config.toml
model = "image diffusion model"
dataset = "stained colorectal tissue patches (NCT-CRC-HE-100K)"
train_examples = 90422
image_size = 48
arch = "uvit"
cond_dim = 192
head_dim = 48
qk_norm = true
residual_init = "none"
optimizer = "adamw"
lr = 0.00074
grad_clip = 5.0
final_lr_fraction = 0.05
warmup_steps = 1740
Rows from block 2, named by matrix and row number. Rows with one number belong to one neuron. Each number is 128 + 24 x the weight over its row's rms, rounded and kept within 0 to 255. All counts start at 0. Numbers have three digits each. After the name is the row's rms in percent of the matrix's.
# fc1: MLP up (model.blocks.2.mlp.fc1.weight, 1280x320), inputs 0-45
# fc2: MLP down (model.blocks.2.mlp.fc2.weight, 320x1280, transposed), outputs 0-45
fc1.510 091:179123162116151140142131131145109110087063141133146149145122120138129128121132112101168137127134129130106113133143118163103143185177134096
fc2.510 081:158120152118121116117115137159137133078084114110141120135110097156150136100166136128152120120099126094106174117118118145074149161135088141
fc1.511 143:141151128169182108100108095134130110151167132131152157119138155098090179134098116140150143138130132173142116109110145141089159126104153122
fc2.511 190:103133146116090158100145141116118148124104139162165119122157111144124128130136119146100111148107116128152119148140102113111148137118108122
fc1.512 111:125108159178169138103134090155127175113100146122119133124161114147153136178099128102137120122141104112108098146128180119154169168165119112
fc2.512 106:107076123187156124105130102165080170098088096127094142135136102099125116159116136137132100099111119110150133181122177158123181115139099164
fc1.513 094:121160113151160152114141120128135085101113170129128171141101133128137147135137118107179108141135133120092143128097083141099130121147148105
fc2.513 088:154141152160111113116170125158106116112127175125104144087105155115154126157146124156148134136131158125133147123113115139106143101135115098
fc1.514 135:143161117141121124161080116107125157098058134116146098100093162130129115112094132100147142138153145175156118089149122125152147169147141170
fc2.514 146:137167146133139142167087117106119154081068142129129096111084133147126111095120125121134142090100133164134169120139129099175143159114102178
fc1.515 086:116087124165116094163117110115105109121097100124126112129106135155096121109137063131148135108097138120135148139148120116113175149148129184
fc2.515 073:113062089155165111137188097114118118140151097137102144136108168140139160133121107043153126081158150137153137111124128097124146119150130159
fc1.516 068:124132148140109136151148128104128137140148162098166078070092131090138171134167138173142144133136112133117112069132177131055132092126144101
fc2.516 054:130135139140128139165130159151111115125117141143160104144134150091132125115155118157141137114152124114146104082126168158085128128148110106
fc1.517 099:144144128126086123129159155133150146176168196124145132113156179109097172127091124165126109133126123115168110125110103125128119124076130107
fc2.517 103:113132132117123159140120132128142096160102155110132148172148099132167115130108119104139189103111119176162091136111129096136092137139118149
fc1.518 088:158116116104126147127102134101126082137143144084091165161098119141102138108138132137119176121139120167174113119166129136156150084136131141
fc2.518 100:131119144108101117114127126120137090139134128158145126192142141129149141121140107143111160123126118116151100114152143097106125059117086108
fc1.519 085:123115083165107123135126125133131132172141139137149139150100125156144186109153141131132130140141143128118136104157128108134124115105126112
fc2.519 084:118102079147075111132123130118105144122140116175136127127154145115143184154120188085089144128098134120131098111136160122098127167148156161
fc1.520 089:127102073143157122134150133132093111165102122132114149121157119114132165103089091143133121097143143133121139095139164107131143142176104118
fc2.520 058:139106146197120087110117166152114129102113101147115094154105193144180089146141152106114114178138151159156101121130110133099129144133117106
fc1.521 087:157131104110154103137092141128124072138127113119105147153128130114110155121142095174101166130140143122135093149154139080125146129162091100
fc2.521 079:113147139102126139137102173079108159152173151151121112127144090101141129132148104148169132144105107127135111111127126079081089105115126108
fc1.522 078:135151131139111112140147097101106118121137143098104142137163161134116148142116142182170111172132140122147108074137127148097139104156108127
fc2.522 070:111147150125118098119155093090144141161164120148147141108125154137133131122134145086136099117122118162152092135106133120094159105096129117
fc1.523 091:136158089144134065132105108111128067150121096131142148168129124099111107082107132146127091115148118139184136086147093121160134095138068111
fc2.523 072:093122115131150090137101110172107117133169110159146134140134123155148129089109106098163150129138127157158116081102101094120101139141070136
fc1.524 094:122128090094151137187168144124141089159114159139162146167119139118098145093133173143127108148115112148146106118128137147133128105121101158
fc2.524 069:112106112175158113155149152143145114148155112139128146153149146159172129093117139091129118149131137170163096100097153133073088120111132163
fc1.525 115:115125085057143105085127104123117183187152175132098122135121101112117117145119135179130164142121129111123111137177140121145122124147136142
fc2.525 126:057147125101129148142128087139152130149163141151116141117140077139119137172125141138158145124153158111077097098127129107155143143159161124
fc1.526 103:157167152101133096121100130112123175130154111110117150127088145089121133083130118116121085126143139083113126118158128137134115146155113119
fc2.526 121:134095117120154123109143115110147090145127159129142163117111112134111129169132133153099137164143152131118151117151176145145157145132081112
fc1.527 081:125151139154147122156140097116109157104116178121134160111156116145106089148098151141147124100112128170113120132145106110132135153149092090
fc2.527 061:109149135149148108135110125127118104101149208115130157147162139154127091124145113095164136074120103116108098116152132113106103153141160144
fc1.528 115:127142069170156147111092118118098109166152138109143167079104089121153074161156076113148149130127113100126089107116105125112140108156126137
fc2.528 102:102168091187163103095092140091124106156146136101149159101096090127153126160128069139107127147137127105126111148099109112094112118128118096
fc1.529 087:107135116145110126116110083098125129101095111121141126130114128096128126118079133174100136172108133117130133084144137074144131112106138093
fc2.529 083:089113144139107145172119153112144128128113100170131140142122130125102123133126118140102111156107106122104102105129140124129163138156161099
fc1.530 107:120118163108123113145126091148110092135123096098131104147144090141127136131148146174117170127108139130114141134201120105121115157109140127
fc2.530 125:085145136078129120158113079127076120133133093142114154127144079167134140127121166117134197131147139107108146126150116124146118128139090141
fc1.531 081:140094090112100109092140103116120096115124079121101117136117069108089107178095124123096118127141115121125077097155155182164122133171139083
fc2.531 089:110159118167162124128123157164123153114124112077147112140182180201147109092113170101139181108120096132111095111114093103083100150089128172
fc1.532 099:154167104143134186087108121111156119125154144108109133103126102119135143126127107175117178109125123089138130138153166153141098080109129143
fc2.532 107:122164164106128179066140103134146089149122127157117131099127152167125118156093145121153105090112118129121099146122139137164128174126127117
fc1.533 111:184068139120125135081100118131130172136150108125154153134134095130151110141106146144164114161142151127126137116170157132131144111115133136
fc2.533 097:162101147143118113110106170125136150137152076165179110141148102150166139170118143127155113143135161117117145122136173151140146144144134123
fc1.534 081:147083165079119164144147160129139108185119130134158130136125095114098141124106140162100132130105098153157131131117114157142086127132101157
fc2.534 070:135100163134120101130144150125142116130086165151159159157170133109088139140114143123129183138114125159167134129143118132101102114096107122
fc1.535 086:093124143098103132172070119127142124098122124116098099107162104146133112116115149173113144135115118137129148096159096124150110148144115124
fc2.535 075:082112149139131130093134105165167090119161164203143128105136141140134127074099153126140157117109108140126147149141112101135130116102101110
fc1.536 106:144113162144158136134147113116119100127070158122090114158130143146127172158104145114160165113118146143162113107101107127069166136114122118
fc2.536 101:153147176133128145118177106096122117132065159112106145121136139125119151137125142142138160122096168156166129088117114112078190122105127110
fc1.537 071:159132171140134143114077130116132149122111157097159080143124107084115125109148131151153129103163120175079116113144121109115091141108091097
fc2.537 065:159094171105177135144167112137129131139135172160165115117147147165162104121107124135146154125081147096122138106154153124091110135142135106
fc1.538 121:158138129140190136109092120157134144143183118107135173135134108170135139095097128103135117100139118112123108099097121157104135120145167086
fc2.538 105:166124133157173145125116110148144138115187109112167152103123052156161131086112094127123088096136107141126102131117130134093136112142137083
fc1.539 101:115146100144148126153145142126176078171167127093170127094148071161121096180128131109145152102106117092108090137105137111097128132095183094
fc2.539 094:147099107187137113148114116159156096145190132077165133074136096126134117164129121189107127149149163122121109136129135118116144106071168116
fc1.540 089:134130114116119188135082123099140136163176132109038106125116083137113113143087134159123054093127117119084116114145133123094106144122083103
fc2.540 075:166152149082156142103128134125116140123108158121076132130126104144098099154126145121139114104091121122119129157155125135149077112078118190
fc1.541 110:145089125144138120097111132128123090115103151122125141088126115122095130165152153124150127112121095118129128143111097125174127172173125146
fc2.541 100:159098133140133139097121140156127135091128128090107158114097111134103114139150137145121090151124118118132123172114103127151173101147104175
fc1.542 098:145116085104120152139111124117122098113083132119125147138123112122131131119136099119148157148117141145120128131131078117081116136133142126
fc2.542 082:155151105103118153127134147131144049141105128099094147118113115117164101118164073139114184138116170139133126120133095136089104096122145128
fc1.543 093:103084166136131144166081112127141044152126130101162114096104121105120140112111116160134127100117108133129151140173128127135121129138130077
fc2.543 095:119103154129142183135150111101141129089111139123111134139114122115148121115132164139106107135101111122147122080139123107118098127117147104
fc1.544 096:139112082123158180137095124116120129166132113111122091098160117117096091151138123129122135110118093115167123094104076128126122087130081143
fc2.544 094:161115121118168178113125114120139138123124161130120075111122118115109147134107114132134127147103093123163125097158077109093122105136091143
fc1.545 087:101105148142125160124176097132099117096157176090112101158149112131120147108087101158141110158122108118170143118137113130160112134154109098
fc2.545 078:087117154109158118093112096114098121124162120123071113162148121135098094118156121146109103158154120094145116133131157134152143117139097096
fc1.546 081:133125113111108115101109110126127145128095105121108115141084113116141129143130137132190112136141110093103114129137152134131147153145141103
fc2.546 064:094108131126150093116108171126119123133107094134127112157174158184160145148173104102141083127122137136086127100130182135092123158138154130
fc1.547 107:144110095153123125136129132106136143124130165115094138137107125136101108123107132124161111136138118162172094122131076126110125170109159162
fc2.547 095:172137084137097118125142117088144129091133193049127127133119117134140175123128164158122141174123147135157124112128135095092095139094162128
fc1.548 077:107129084089103116107134158144147131151106164109118168136120117130132086130106119179069142134162106093124146094106124113087168143168133080
fc2.548 071:145145123108113078153113165122174145115141145159119141099185142117172116130150093113071110137127144073121116168125124108068142092149158138
fc1.549 090:145061163124155115105162133125097130136107146093189171141151151118117133091108127174117103147126116125153147094137165145168175114143115138
fc2.549 076:155114121128118080085144145116124115121159120141129120188118080111129145089103147132118105121137126128169126083147135130130151074162110149
fc1.550 111:078120121189118128136093128142097147140121129099116168132142125124125117145079134111130099088138149133128116120119104111119159119153145178
fc2.550 102:112127118180104134141112124112098123137107131083128171132126104095141120170060098138099108114128166112159134149102101107106135114120131129
fc1.551 100:074105127092149084150159104109112109140111113114161093112163137127127130152162108187137114174143127163142121119143101125118102117134111147
fc2.551 102:075140134116117098074123088138153135130102173125120124137178094085120158137131093108148155149120124087109099161120108102133129112140126148
fc1.552 082:163119148106113111093125140127137163150124138121116151158070136117092166158144149169125132121125113141142133172111126151113127117118100151
fc2.552 076:147150176120122097145128134111146166144103129167101160145136164106109145139162119155101115138141143127133124145138138128109124115141117156
fc1.553 091:143161115128117083155109137104146157158155143097092170108113160122125152144123155128146139120103136103109153121128110094080128093133128144
fc2.553 110:173120150150147159126137152142120137053133099134093142168116127097109142092122141217117119139144148116144163145118153219124158084116132175
fc1.554 109:051138123152112137162122146131112123145097125142163123128121140139151124155115074107159135118124120123058137146110127124160143173150166150
fc2.554 096:048129126157098161176114140156116115150087128119150141129111158124150095159124092162122132137139112126066151160122148159181156110144162146
fc1.555 093:146080154144113126107126104133139125135137138108120128138107114137153124135160117164175146143092147111118096151139124142163129118132123138
fc2.555 105:135116130182166126133112110110109116165099119154099104102149175089131133126101122156173121090144170142132116114140090110134086131140124126
fc1.556 095:145113172113123114190149158156088155123100132123102155117082079101128103090165134199148081161108111164129147145142116151133127141177203141
fc2.556 095:161126130093146080159148155151046115125096170164101190100111070167127109082174119089154108154112123123101141118114138131131140151126108122
fc1.557 100:148168126137135168158116132145133121109120115111137158142088108132142112142135125134118135131145120114139123118115096120092134070148176148
fc2.557 099:100076075125135096154152181170124121066166117157099106137151108158133166106145160124152138133137144148154162154132146129093153121106112151
fc1.558 085:099068113173092122108083132102107119135120151123110116163116119148148113080111132163115165147118122145116131128115125123146153169153170077
fc2.558 079:139109127171139136099155170153154137103199120200110167144141149154153116116134175129079079138125114135119144120110133142114140152152171104
fc1.559 096:115126130116099156115119128110119130104096102123070170158165162145118182153125105157121120137130120136116134122146169107118115125135130125
fc2.559 107:132105178170115137165137141140130180110114119130138139122116133128127171146153123154106152139157137160124123115126158106126108163132167138
fc1.560 114:128148123098093107147101098114141121099113170114133130130146133170127144099124139100142116105141118162102130173121111142069172153142190159
fc2.560 103:137155106099097075150105107094144110093133163088118116125125102143145143096130105137114096120111129153109130156099125143094139139143172144
fc1.561 126:139200158148138171160116145113140101073117162144119134096113133139137139103149114103156094124133166088125132136108151072062165118145159134
fc2.561 131:128176168161158123148132126114146090087137167132163141094120175127130132106112113136166116119155172087133122131133153083080175154134126151
fc1.562 085:118127153161188144113162121107097138138098128122129143102071161142160120121138081145111180127148148100125150118136140149089066114141094103
fc2.562 070:138123128158158135087164128112080127130079114132115172125121143108155145152151113063100140148112135114131127110113112140105097127144069114
fc1.563 111:138088121141109115115110133121092103159088144124127089099141092134098167161095148184127148143119131056156170134168140110107097112126108143
fc2.563 131:092159116115165110107131092119126062140111138169092157140096124153102114106145122134158112119089099124086100088108132117146094142134129083
fc1.564 091:098138141161127140150134110101134098154172112101109172121133090166152149149081135134144124111120119087089099114118158097113134101161157150
fc2.564 077:107127180170148067151164143093126074143131109133112148109155128139139137130104140085134113102134120121081085123121185075123138132115127125
fc1.565 112:090101119142074109127114092112126135138136159129079120127152125086138136103105145120142160127163116133091140130103107152162123148080125135
fc2.565 105:078108100151044098114117116136108110140156153103081112145159120067116151115118126142084138132141140132112135136104130131151135128108123120
fc1.566 088:163182129119138141089127099128092120116120119135139138093059131129123156116163130158120139152146131169131140122131104175125077102134110126
fc2.566 086:134137152131098134177149159162121140171114162143152129138142117130096148143118119101165096082121100148116123113101135125109155133144159102
fc1.567 084:158136135085127142137181155147127159129125172136118168123080126084143114149119141189113104118129110153153119155119169178096135132104166130
fc2.567 080:150129091113182121162142138130112131094080129158108196146107118127162121155133119095121144109099105075107118151105151143106131136126125153
fc1.568 114:134187140157149149195168163131141116083131160153150139086101128137122142113169130076151134151106151107094127144091144121112152148131146142
fc2.568 131:127137127139128129191156134109122094106125160150141145073081148112109127127162087143154133155135162086114154142127127157106143166150150140
fc1.569 095:141156167104174092133150145122142137105100100126098153119151121141111135145138136142099045125143141132132144104163118116132145149187127123
fc2.569 071:116167111124155082114144127137129120139180113152090143155152116183158088099137129102144113089118108199133108118137121076123145122106128160
fc1.570 162:114107152087115124069172140156156105195135131102115149131164108126109127158126114156140102135106094116125086132095109135113130103113113057
fc2.570 230:132125157146104165158136124160113109128114154114113141122104125130070087129149128159140106128119129150161142126121133134191092110094096136
fc1.571 098:128161116133131150091149139106159123128123161110134102164115159137125143102156177150099152166144103159158122121116144120140140071099136116
fc2.571 115:170099145154157145132070166153103098122119124176164169089112155101161117129114161116113131090110120128121098110108152118122116132129124106
fc1.572 079:134125080150121144160141112140122142100104123120100119101104153129115135168096107137103077140101107149147116152131120129150119124138122126
fc2.572 058:106101097190177103106116152173091117126133106175132132133097163161166138135164118083119089137096097148130107127116150116121143103131127144
fc1.573 135:137103145116182129105145101128126118074125129125110162131094162142123131150062141147139120101118146103124135072128097153068115144157140106
fc2.573 173:143124113154178191144139137132154155094122144148120121165140112086114122124150137185073104145087132125125143139147141117126157097134144129
fc1.574 139:114111145133136121121112116132118160160115108113139122100107145157160152174119117137119115170132107124082165094113146114113108148115155168
fc2.574 209:110154148124131164134150155084111100099129128155145135153135135094098111140143162152080095130115124136136129160152143164089128085112101117
fc1.575 095:160152073108121116134165139143107177084117152117126141163177102118110151169125132151143104136101120127164175108115129153126115124145109127
fc2.575 077:154152098163115129128104165157115091124139098135155149156141148171132131094120170085139113111128088163153100102102118108112153104150120159
fc1.576 090:118123063115089131144132117120113160110131128104116172149112094127119079147135133160126074137070120123165137090136110070128170118150162115
fc2.576 076:085154068108077088100112131150090143067164099175124171138115082109181076149152133130139121128092128103139100155145140109105134124145110134
fc1.577 075:141126150127090120137132120135115144130160146088113117155126083106107137125110124178130151155132119078158142137142165159103164109143136110
fc2.577 060:132130140109089086097114137108115139128131096115113131146155097125175132123116114125156107104147145102136124134102175135124167134152084107
fc1.578 151:140130104130110122074131168130122125153153147129167135115124159097122099137108124139117164144117121147152138122170123150137123122144135096
fc2.578 179:117122109149141152158119161070109124098114123164090132158165149107121153139148161135123095159112153167140127150158119102088114106109126120
fc1.579 090:085151125135114120163072140116175129091105117131139134096113151132127157133068098136119158126115123135102101127119142132146113108139143162
fc2.579 092:125147184126166154169145156092150140144100143119140117145087116095150132111173138215082132154118155120118123128168142176105107096146130122
fc1.580 105:121145067109143131069094121139136135134104137149083109146118115129124128076126092115126141153114132125098116102146137184116142151136096068
fc2.580 126:210157148106120158142132142117118120133119148165155168123079127113119137132112123145149144099133127138139106125115127172113117152124090104
fc1.581 085:158131116111141111075094150090108118134091085109102104182132124120146074130114125145113152075133106121150106122184127114181113112140093113
fc2.581 076:150122138121119075097091132171106165127115088099138072174133129132117073141108136157130140136149110136132107145108155102100140097127140129
fc1.582 159:140103133147162102101115120135096147123125102127091176113120155131099115132059159141141120123092141119094110093110115121113117156145128103
fc2.582 205:146104125156159155117141143144146127057138113159144169173088142142118115094110172159069107147088118143118124112113113140093128117136174122
fc1.583 095:144155170096125130113064126135158129121116142133135167117156121120106110096086125155100126116127106101136126114158093109142140099130132164
fc2.583 079:133105135119113134142051154178127140093171148171141164118192167155140103137084138107137138108098102110126110139113123119145097113125123168
fc1.584 109:121139082108147166162078132114173087080120125148124103131134125115091111124154123116124166120144119140125138104122134154164136125135138156
fc2.584 103:131137082096125173159092134149164119083101117119132123123140105133140102110165104136079147150123126134139140109132126166130146102142130129
fc1.585 094:152096161133137130090091128123141089096130143111127095172141135122150133070121108179150075121115129125140129130149131157168111090152134161
fc2.585 091:139088145122151124098087132129126096119140155161124105097131156131137153089117132140120073131152124139141102142148142127194147133151150153
fc1.586 082:127110148116103107107152144131131083132095090113097145153107110092082146085109141152112212141142112153119098106152162156153153120145136128
fc2.586 071:140160113113177143115120168104126120132097124177124124183166136145156111107169110146123085098126152096133098139146121174133094124149146107
fc1.587 139:105144145173093123116132164111106108112107151120130106111103127086111165089121127128132140139119150113104112091156114189145109115129159095
fc2.587 184:133138157144098137105134164106139135133122158175150113121142134088142174145109129123103133105099107144140121104119189153126128102124133117
fc1.588 097:124105150143138180122128123113112141160086109093124080141133129150122159174157095201148127123142124118136135159119144108144150102112116082
fc2.588 099:112136104135158112142114163112124142156185126148098124170118157155120134132132108139108124095134139108134143120140129140149167120126127088
fc1.589 108:104124117125107106138137122120129091110158132107120147132136165136143139111077152109155160104117126139118102119113131121170076109130133143
fc2.589 094:112150136133117088107150132116119119110126116102118130104139160118147153089098139132158169127128140140144140130104120111141081106129138127
fc1.590 121:099122132141128090089163127135097135137070116112095145120138130138120174084112156181097170143127133152126171142154124133101124158109126118
fc2.590 144:096142158142138127125148142098094128142095073171105153148105131161096134099134120116124128132109152151117147113134132109099114110132150114
fc1.591 073:118123096103127147132106146153141130128085141136106106146080128125098146187182130174135178139130111092101127160158064150183087150155128121
fc2.591 062:105166159136138162123148123112125106124153185193109140137107151172094070145109118117161123156114132103116141158147128109156108165118126120
fc1.592 077:111118089106142124140159098153141151079094115090089115150104086074116150151160140161119106137135141148167150143156135136173177108096124123
fc2.592 082:118145149135112125133130110142160122101120119124083129102100080075137147132162121135109112120120135117121114125127171162148144117180134101
fc1.593 153:126139100133135100142125137131136115104110149112103114092125128122072089126142133148138120100127096100164081155110136105100143177154139163
fc2.593 222:140117078122121095105081107119150143145134154113161088113128153110110121164140143179114125127137111087064085095131124118142155158102136147
fc1.594 088:091064135119141082142067122130102104134131141114176169125137146107082147164122136151124119146132148100142133135144147125125084142135129123
fc2.594 078:102167098151133125119161107136075085121139160148110131157128111137143135133148160106135102147112131083113160110102147079107121099141135114
fc1.595 087:121170163110141158113153164099111148117101134091127116167106107134122097145162130171119143159110125167098161150153137118152138118101109123
fc2.595 081:113168148145137125129092145105116124130137120153128097162148132151110058141140172130125099135087106147112106082142125159112119160115108147
fc1.596 084:131083054099114124111068112116154135141125121110135128127114123105145132148142108174114157101119102105185170093128114123109123080127128162
fc2.596 079:070104115141097166078122164137153095134114118157149146126131142117154111111142135176076146129126131102168120142151100139119118082139101095
fc1.597 160:142116110095125089133091130124136133126144116114112146151182133120094136128103124150138156146135107129113125154114153097134146124106126146
fc2.597 221:150095164150076183112100123115168134106113121134144076125121084127136140131106139160084167112122098092105143126134174215129132118102107160
fc1.598 102:127128120112083101176178155128164089080117116150132085129158121161118112148128093123143152085147112103124146142107116117176140139116069144
fc2.598 097:105122110102057092164183167115156124084131110110146077102155117128099150112151107128118139098113125111166154136130119100107138107136106114
fc1.599 114:160124114122091128156157178139130095130092081093158122136143108160106165119125122123137155123155093126115094136131135166154141165141131127
fc2.599 111:123135122139136126153138147130127099065086081090119108123139134180104151100150146118170126162128105139124109154103114129146114139115128152
fc1.600 102:117151121120147133155125121132176123129154121131146140122150110162129118122081125111115171098153128141147087102135212143157157179145137142
fc2.600 084:119150109116155146124146130149121119108161113107144141111150124135127116089096104160076133104120096182146122086137189112139140179115110125
fc1.601 097:142137122135162143167153142131122156160151091082133095132102127089139114111161126173147104149095104133119154151099149145101161136093122113
fc2.601 103:153154103129135111121161133131117126117153090117104109111140084125124078144117116120196096100089120129101096135119138141114150111104125123
fc1.602 092:121148157142143143118108105148083079141174132086158092175136117131102123091117113172136125128129135117132151174127134108126136115124102131
fc2.602 099:121159156097138129085124125124123107110188093156136106129149103131118108150145076142136110116128119112112099161151155100150137106148098125
fc1.603 104:126087120116131181141150142123088108158099098103127072131160147095140181165119098163115124117111126115142086106146148111118085142105095117
fc2.603 114:135113144154143150099167103129151149158135094150106076152132142146133131149105115139113123118138122130116135132111119166156135115095081058
fc1.604 089:131074075093168110102100096109112182147118130131125120130154102107143097146098112134125097157150120097136111123130143134067169082156080148
fc2.604 053:118124107162166072088125090163119122106159070149103099156095138123170095175142118151124154114109113158153121096128145130074100117143109089
fc1.605 105:129133129138118105159131118125136139162157106095119125146109101172137152139090133107176080132111131126076118102119144114115109151121160130
fc2.605 102:123144119141104104144128086122116157113153118088132090131141109145147159118106155154157079121109143108073126131140148091122106132131138115
fc1.606 097:135189109119092175142176128113111106197142138112144124160150129113096150143075126143110145126118120126121133114160188131129106122121161151
fc2.606 095:152163144090135100141132124135111160105104115156127153114111146167146136123137152126152172097119108153138101129123124092112117195165141133
fc1.607 102:134099095118144112086116144143133158123163101115159147106136111132154130164165084129124132160178096158162162105118100129143086141163153160
fc2.607 110:141131094092149143159144129098133129115130109149115146158164118102107126135136128172107139158087139119149160157159125140136151071082121115
fc1.608 088:108087158150123127138114147117152158112144077111118130139135124124116108141107098160095096088141111127131098135141182098153115155127065139
fc2.608 088:123146157141137095126124120098130142104128114140115129148166143117118129146152117113122109160157121115104139134127091119127117103128132147
fc1.609 091:147140192100111131120143120141115157142146132126126113116177151162119136131154161114135105080165111125139130121130140102148138096101114134
fc2.609 082:187174162134106145133134122130141139140101119133157115143137144093093148107114173157136099098167110104156145104128095149113108099125127149
fc1.610 167:082105116117113099144100167153121143149104129108122131113162101130111157101102141141142110086106119131117078134125153119120141162138141152
fc2.610 233:180150103092135089117113138137119139149115096136163166088099109173122118147131153176107147114093118135125153154129154121120139138133147125
fc1.611 097:153175144103109157097134111122117122151156131095147091097107122134126149141139125186103112185103133113107126163133142153153111138099128161
fc2.611 098:135166174078086121123105102114128120182137143142134115113100118122093149149130107127124126143130121107091124149119122118173136130123125160
fc1.612 100:134199092103149145145096202095125127157117118127093133091110155104114155118140070166111176148095107120143122116153157176155114101116117158
fc2.612 120:145127115111114155163141072142091146149133145127126130125108146125130095141108128148134098139100137149135110155139092114104127139104118144
fc1.613 084:120091111104119095097087163141092106138179097122159155147097111090110126109157093133120127145141141130116123080141121120098138124158137145
fc2.613 051:108139127120171115078160097124133119143118132157132125192126173125164104102153161142131144188095132117138131148159121104130099114136148144
fc1.614 121:129153091150179137100111097108141096105106139110164140097145108128120123125115108098132181118128129111096092120125088139118136068118133101
fc2.614 114:137108109150173129097120111099131073102124127125136106099127115129133097140096123138115140126114136132121119123123103114111121071122085099
fc1.615 083:123085097079134143109098130116126147128121131119161095093103119165179156205159088133125132155089116097130119132161113124114180108131099130
fc2.615 065:122085073144164107129101115120108134091123105127105129118109122141187090173171131100150089130130120101104138152143140151115180134160116153
fc1.616 103:129143190117113099114134120134152163122144141142057144127148151164106127124133171108196096116147144128105116157096145147146171136106124123
fc2.616 099:145115182119130108122135106154152139117150140132054135151130164150099122094102158149131069129120133128100129136106121164138168130134112131
fc1.617 094:117126138077138113148116116142147124112101136128186082145165137134124095109128117167106124143139143138117125122143116106085121130085162132
fc2.617 096:121104157156115126153149109135102135130142122164158083114166145071158111115065128120119122107139141165137083103110172078110099169178108126
fc1.618 121:069132168173091160121150161131114103124106116145153083103103119115131139112123128112129124111136125143128084092125110176134122173151133116
fc2.618 118:075110191183093194144136152142126098085100098148147088093099101110114117115085136148102138122118130118121097126118144180136125138128136142
fc1.619 111:149101173152210133115138133129120132121132130130137123091093131165154124132177126115151175086149111140134122180119137111146154157113113120
fc2.619 096:167117150137160111086114151145125126109130148139146125087067134157168107127162140147150176102134121153148123155127140121152148167155137136
fc1.620 096:124077171180148176153094105140116090124125140107138100113154138180108140122143120175116127067107130131148148131146126099145093130161127103
fc2.620 084:090078160160185165110157165137140122158152132153143127132160118171071103105119143136133136119134154112130134118130109125115135140122149076
fc1.621 076:134117160158096103118130105114152115150145180114172153115126121162151130131109127131115173130161151126136163145145130149142108114130147114
fc2.621 065:123103149155139097076148134101129105149121153158193132111152090129165150152135132095121171132144137110116162149132139105123143155119107139
fc1.622 089:131144155094114140082126099116115152140137069116127124143123153093136087102113116147107124150103123127147122110153124104159163150108157134
fc2.622 063:116157129151159117136122131148124139133143147131173120181114116168146111118115129153100128113145093150135083115136160081078170106104139121
fc1.623 138:094136159075114124110132154134112154140123070122125116128145143121080143122127130145141113093154087132136120123129118132158119128140066131
fc2.623 184:142129110109134104106114132157123170121114070143125125150163149153112131130099126145118147098142108123099124116123082114088105109104105147
fc1.624 090:106108148121144123142153115137117113152086150130098117108158152161111147129135107162127141116145133092166133160143145111151132094111104130
fc2.624 076:140074124107175137108151130146129105158129132154076119126147140127141147167126111091131161144112133095159118135121137102111122107111100135
fc1.625 116:138129116148122127142120118145135115182155109116132151124114124145117130155099178102186075102133122132089103119110103146124105140140090114
fc2.625 109:148134137112150124141121112160116096196117099095118150139111134137104144147100139164151094130130124126074139132118107159141117142126093108
fc1.626 087:102082124112151114088097141113157086111158122109104127119139078131131115125131137135135152137135139160119108154132156125135090133153122132
fc2.626 072:126101125156123168128128161093157114108130117108120114171101090156112110133158151142109143167138157158135133170178154132117101091134132145
fc1.627 107:099142121148136134144160124129128153182121131130114112142163144133137139091075150097125115161095150148071126080130151145122118125092180112
fc2.627 109:099129112108118145141163089116132113185098147129126121152133123111120118109083126142103115161099117127094148105130142148139120130114163118
fc1.628 087:154126122164127121130109131134137130161101088120111160136077073100109094160136151168142159120104136124158164088152130106067158102174085118
fc2.628 080:142143120120088083175140118136105178105139134164103126119149120158088131141161145133147142123113109161111153124130090128169159132131089110
fc1.629 098:119078123124113105125148149125145072156094098139107155139156083145146110157076167114142125110108136123095101150125149148117087121120105144
fc2.629 085:121105125131103096106157146115160079144109130106140123125152106153138114147087157131142108151092113100144121147128150133114118112094085109
fc1.630 094:126137128143125124137104111143160150122124152142096169117095097169142144151152130111182119138108110153106113137124150123160111139165165128
fc2.630 085:098111136114164115147111107122162134188091123111118171125080089187122083133150103158154112150103117139110116123125173135173129149152149162
fc1.631 092:137110139087120139115096131128141205142153143105103159126139128187165183129160145114162115121163124129126109145101091122111125109086111099
fc2.631 076:141094119064107131132124147103119183161154124123100136143153092142173184143139157142117098143129142098113138142123093116083150123106105116
fc1.632 082:126171088133101150153109153104130119135150101134176108116106132119122163141128127141134152163168134132119114097145184167140120166153169181
fc2.632 066:138186114148127166135083160120111113128093118174155115129130144138117175155141151113103148137091100139164104147155175107150104133110158146
fc1.633 073:158150169102149156130116146123125134152135154104116164134149097102132115129169123181110140126139108132107122128122179077127087145122155106
fc2.633 065:107167133119164173076140100122146121120119127175133146115117155101149132101128142122091166125119131140106117128137152082119108111138122144
fc1.634 119:132117130154172154161079085088123159125174131119138153117119149158170134164138113114136110132153128094130149111106069078086119132139170143
fc2.634 110:143119123145164096165098115067116156130150170123139147127132162153175163141130108117102130156127158115151132125112095077100136136103192121
fc1.635 092:169123142104100097133110127136116117120098124114147114140122147132121098135126125169176085084116085151119113124142129104061110184145155115
fc2.635 083:175146149174166149126119152106155141073143139151129134150112118134102102143137151150155037139109135151131142139182104138070126111146160141
fc1.636 091:078156116136111150104062098109127145167113129125109097138136138143141154181160120126129130142105156154160133094167089140120101134127127109
fc2.636 076:187108156139137147111097134141164134121142098157127133113141147164169129117097122108089117108135079095119113117119101185084136148129149138
fc1.637 101:146070185134159132125161125116127062119098150095135127148118095149135115101121120180106126128143116134151131136141140092166117107122122168
fc2.637 106:115078205147134129099170140137149125188132172175141116132139122102148152091178145150063152124170134151144098117126132118128093117146168124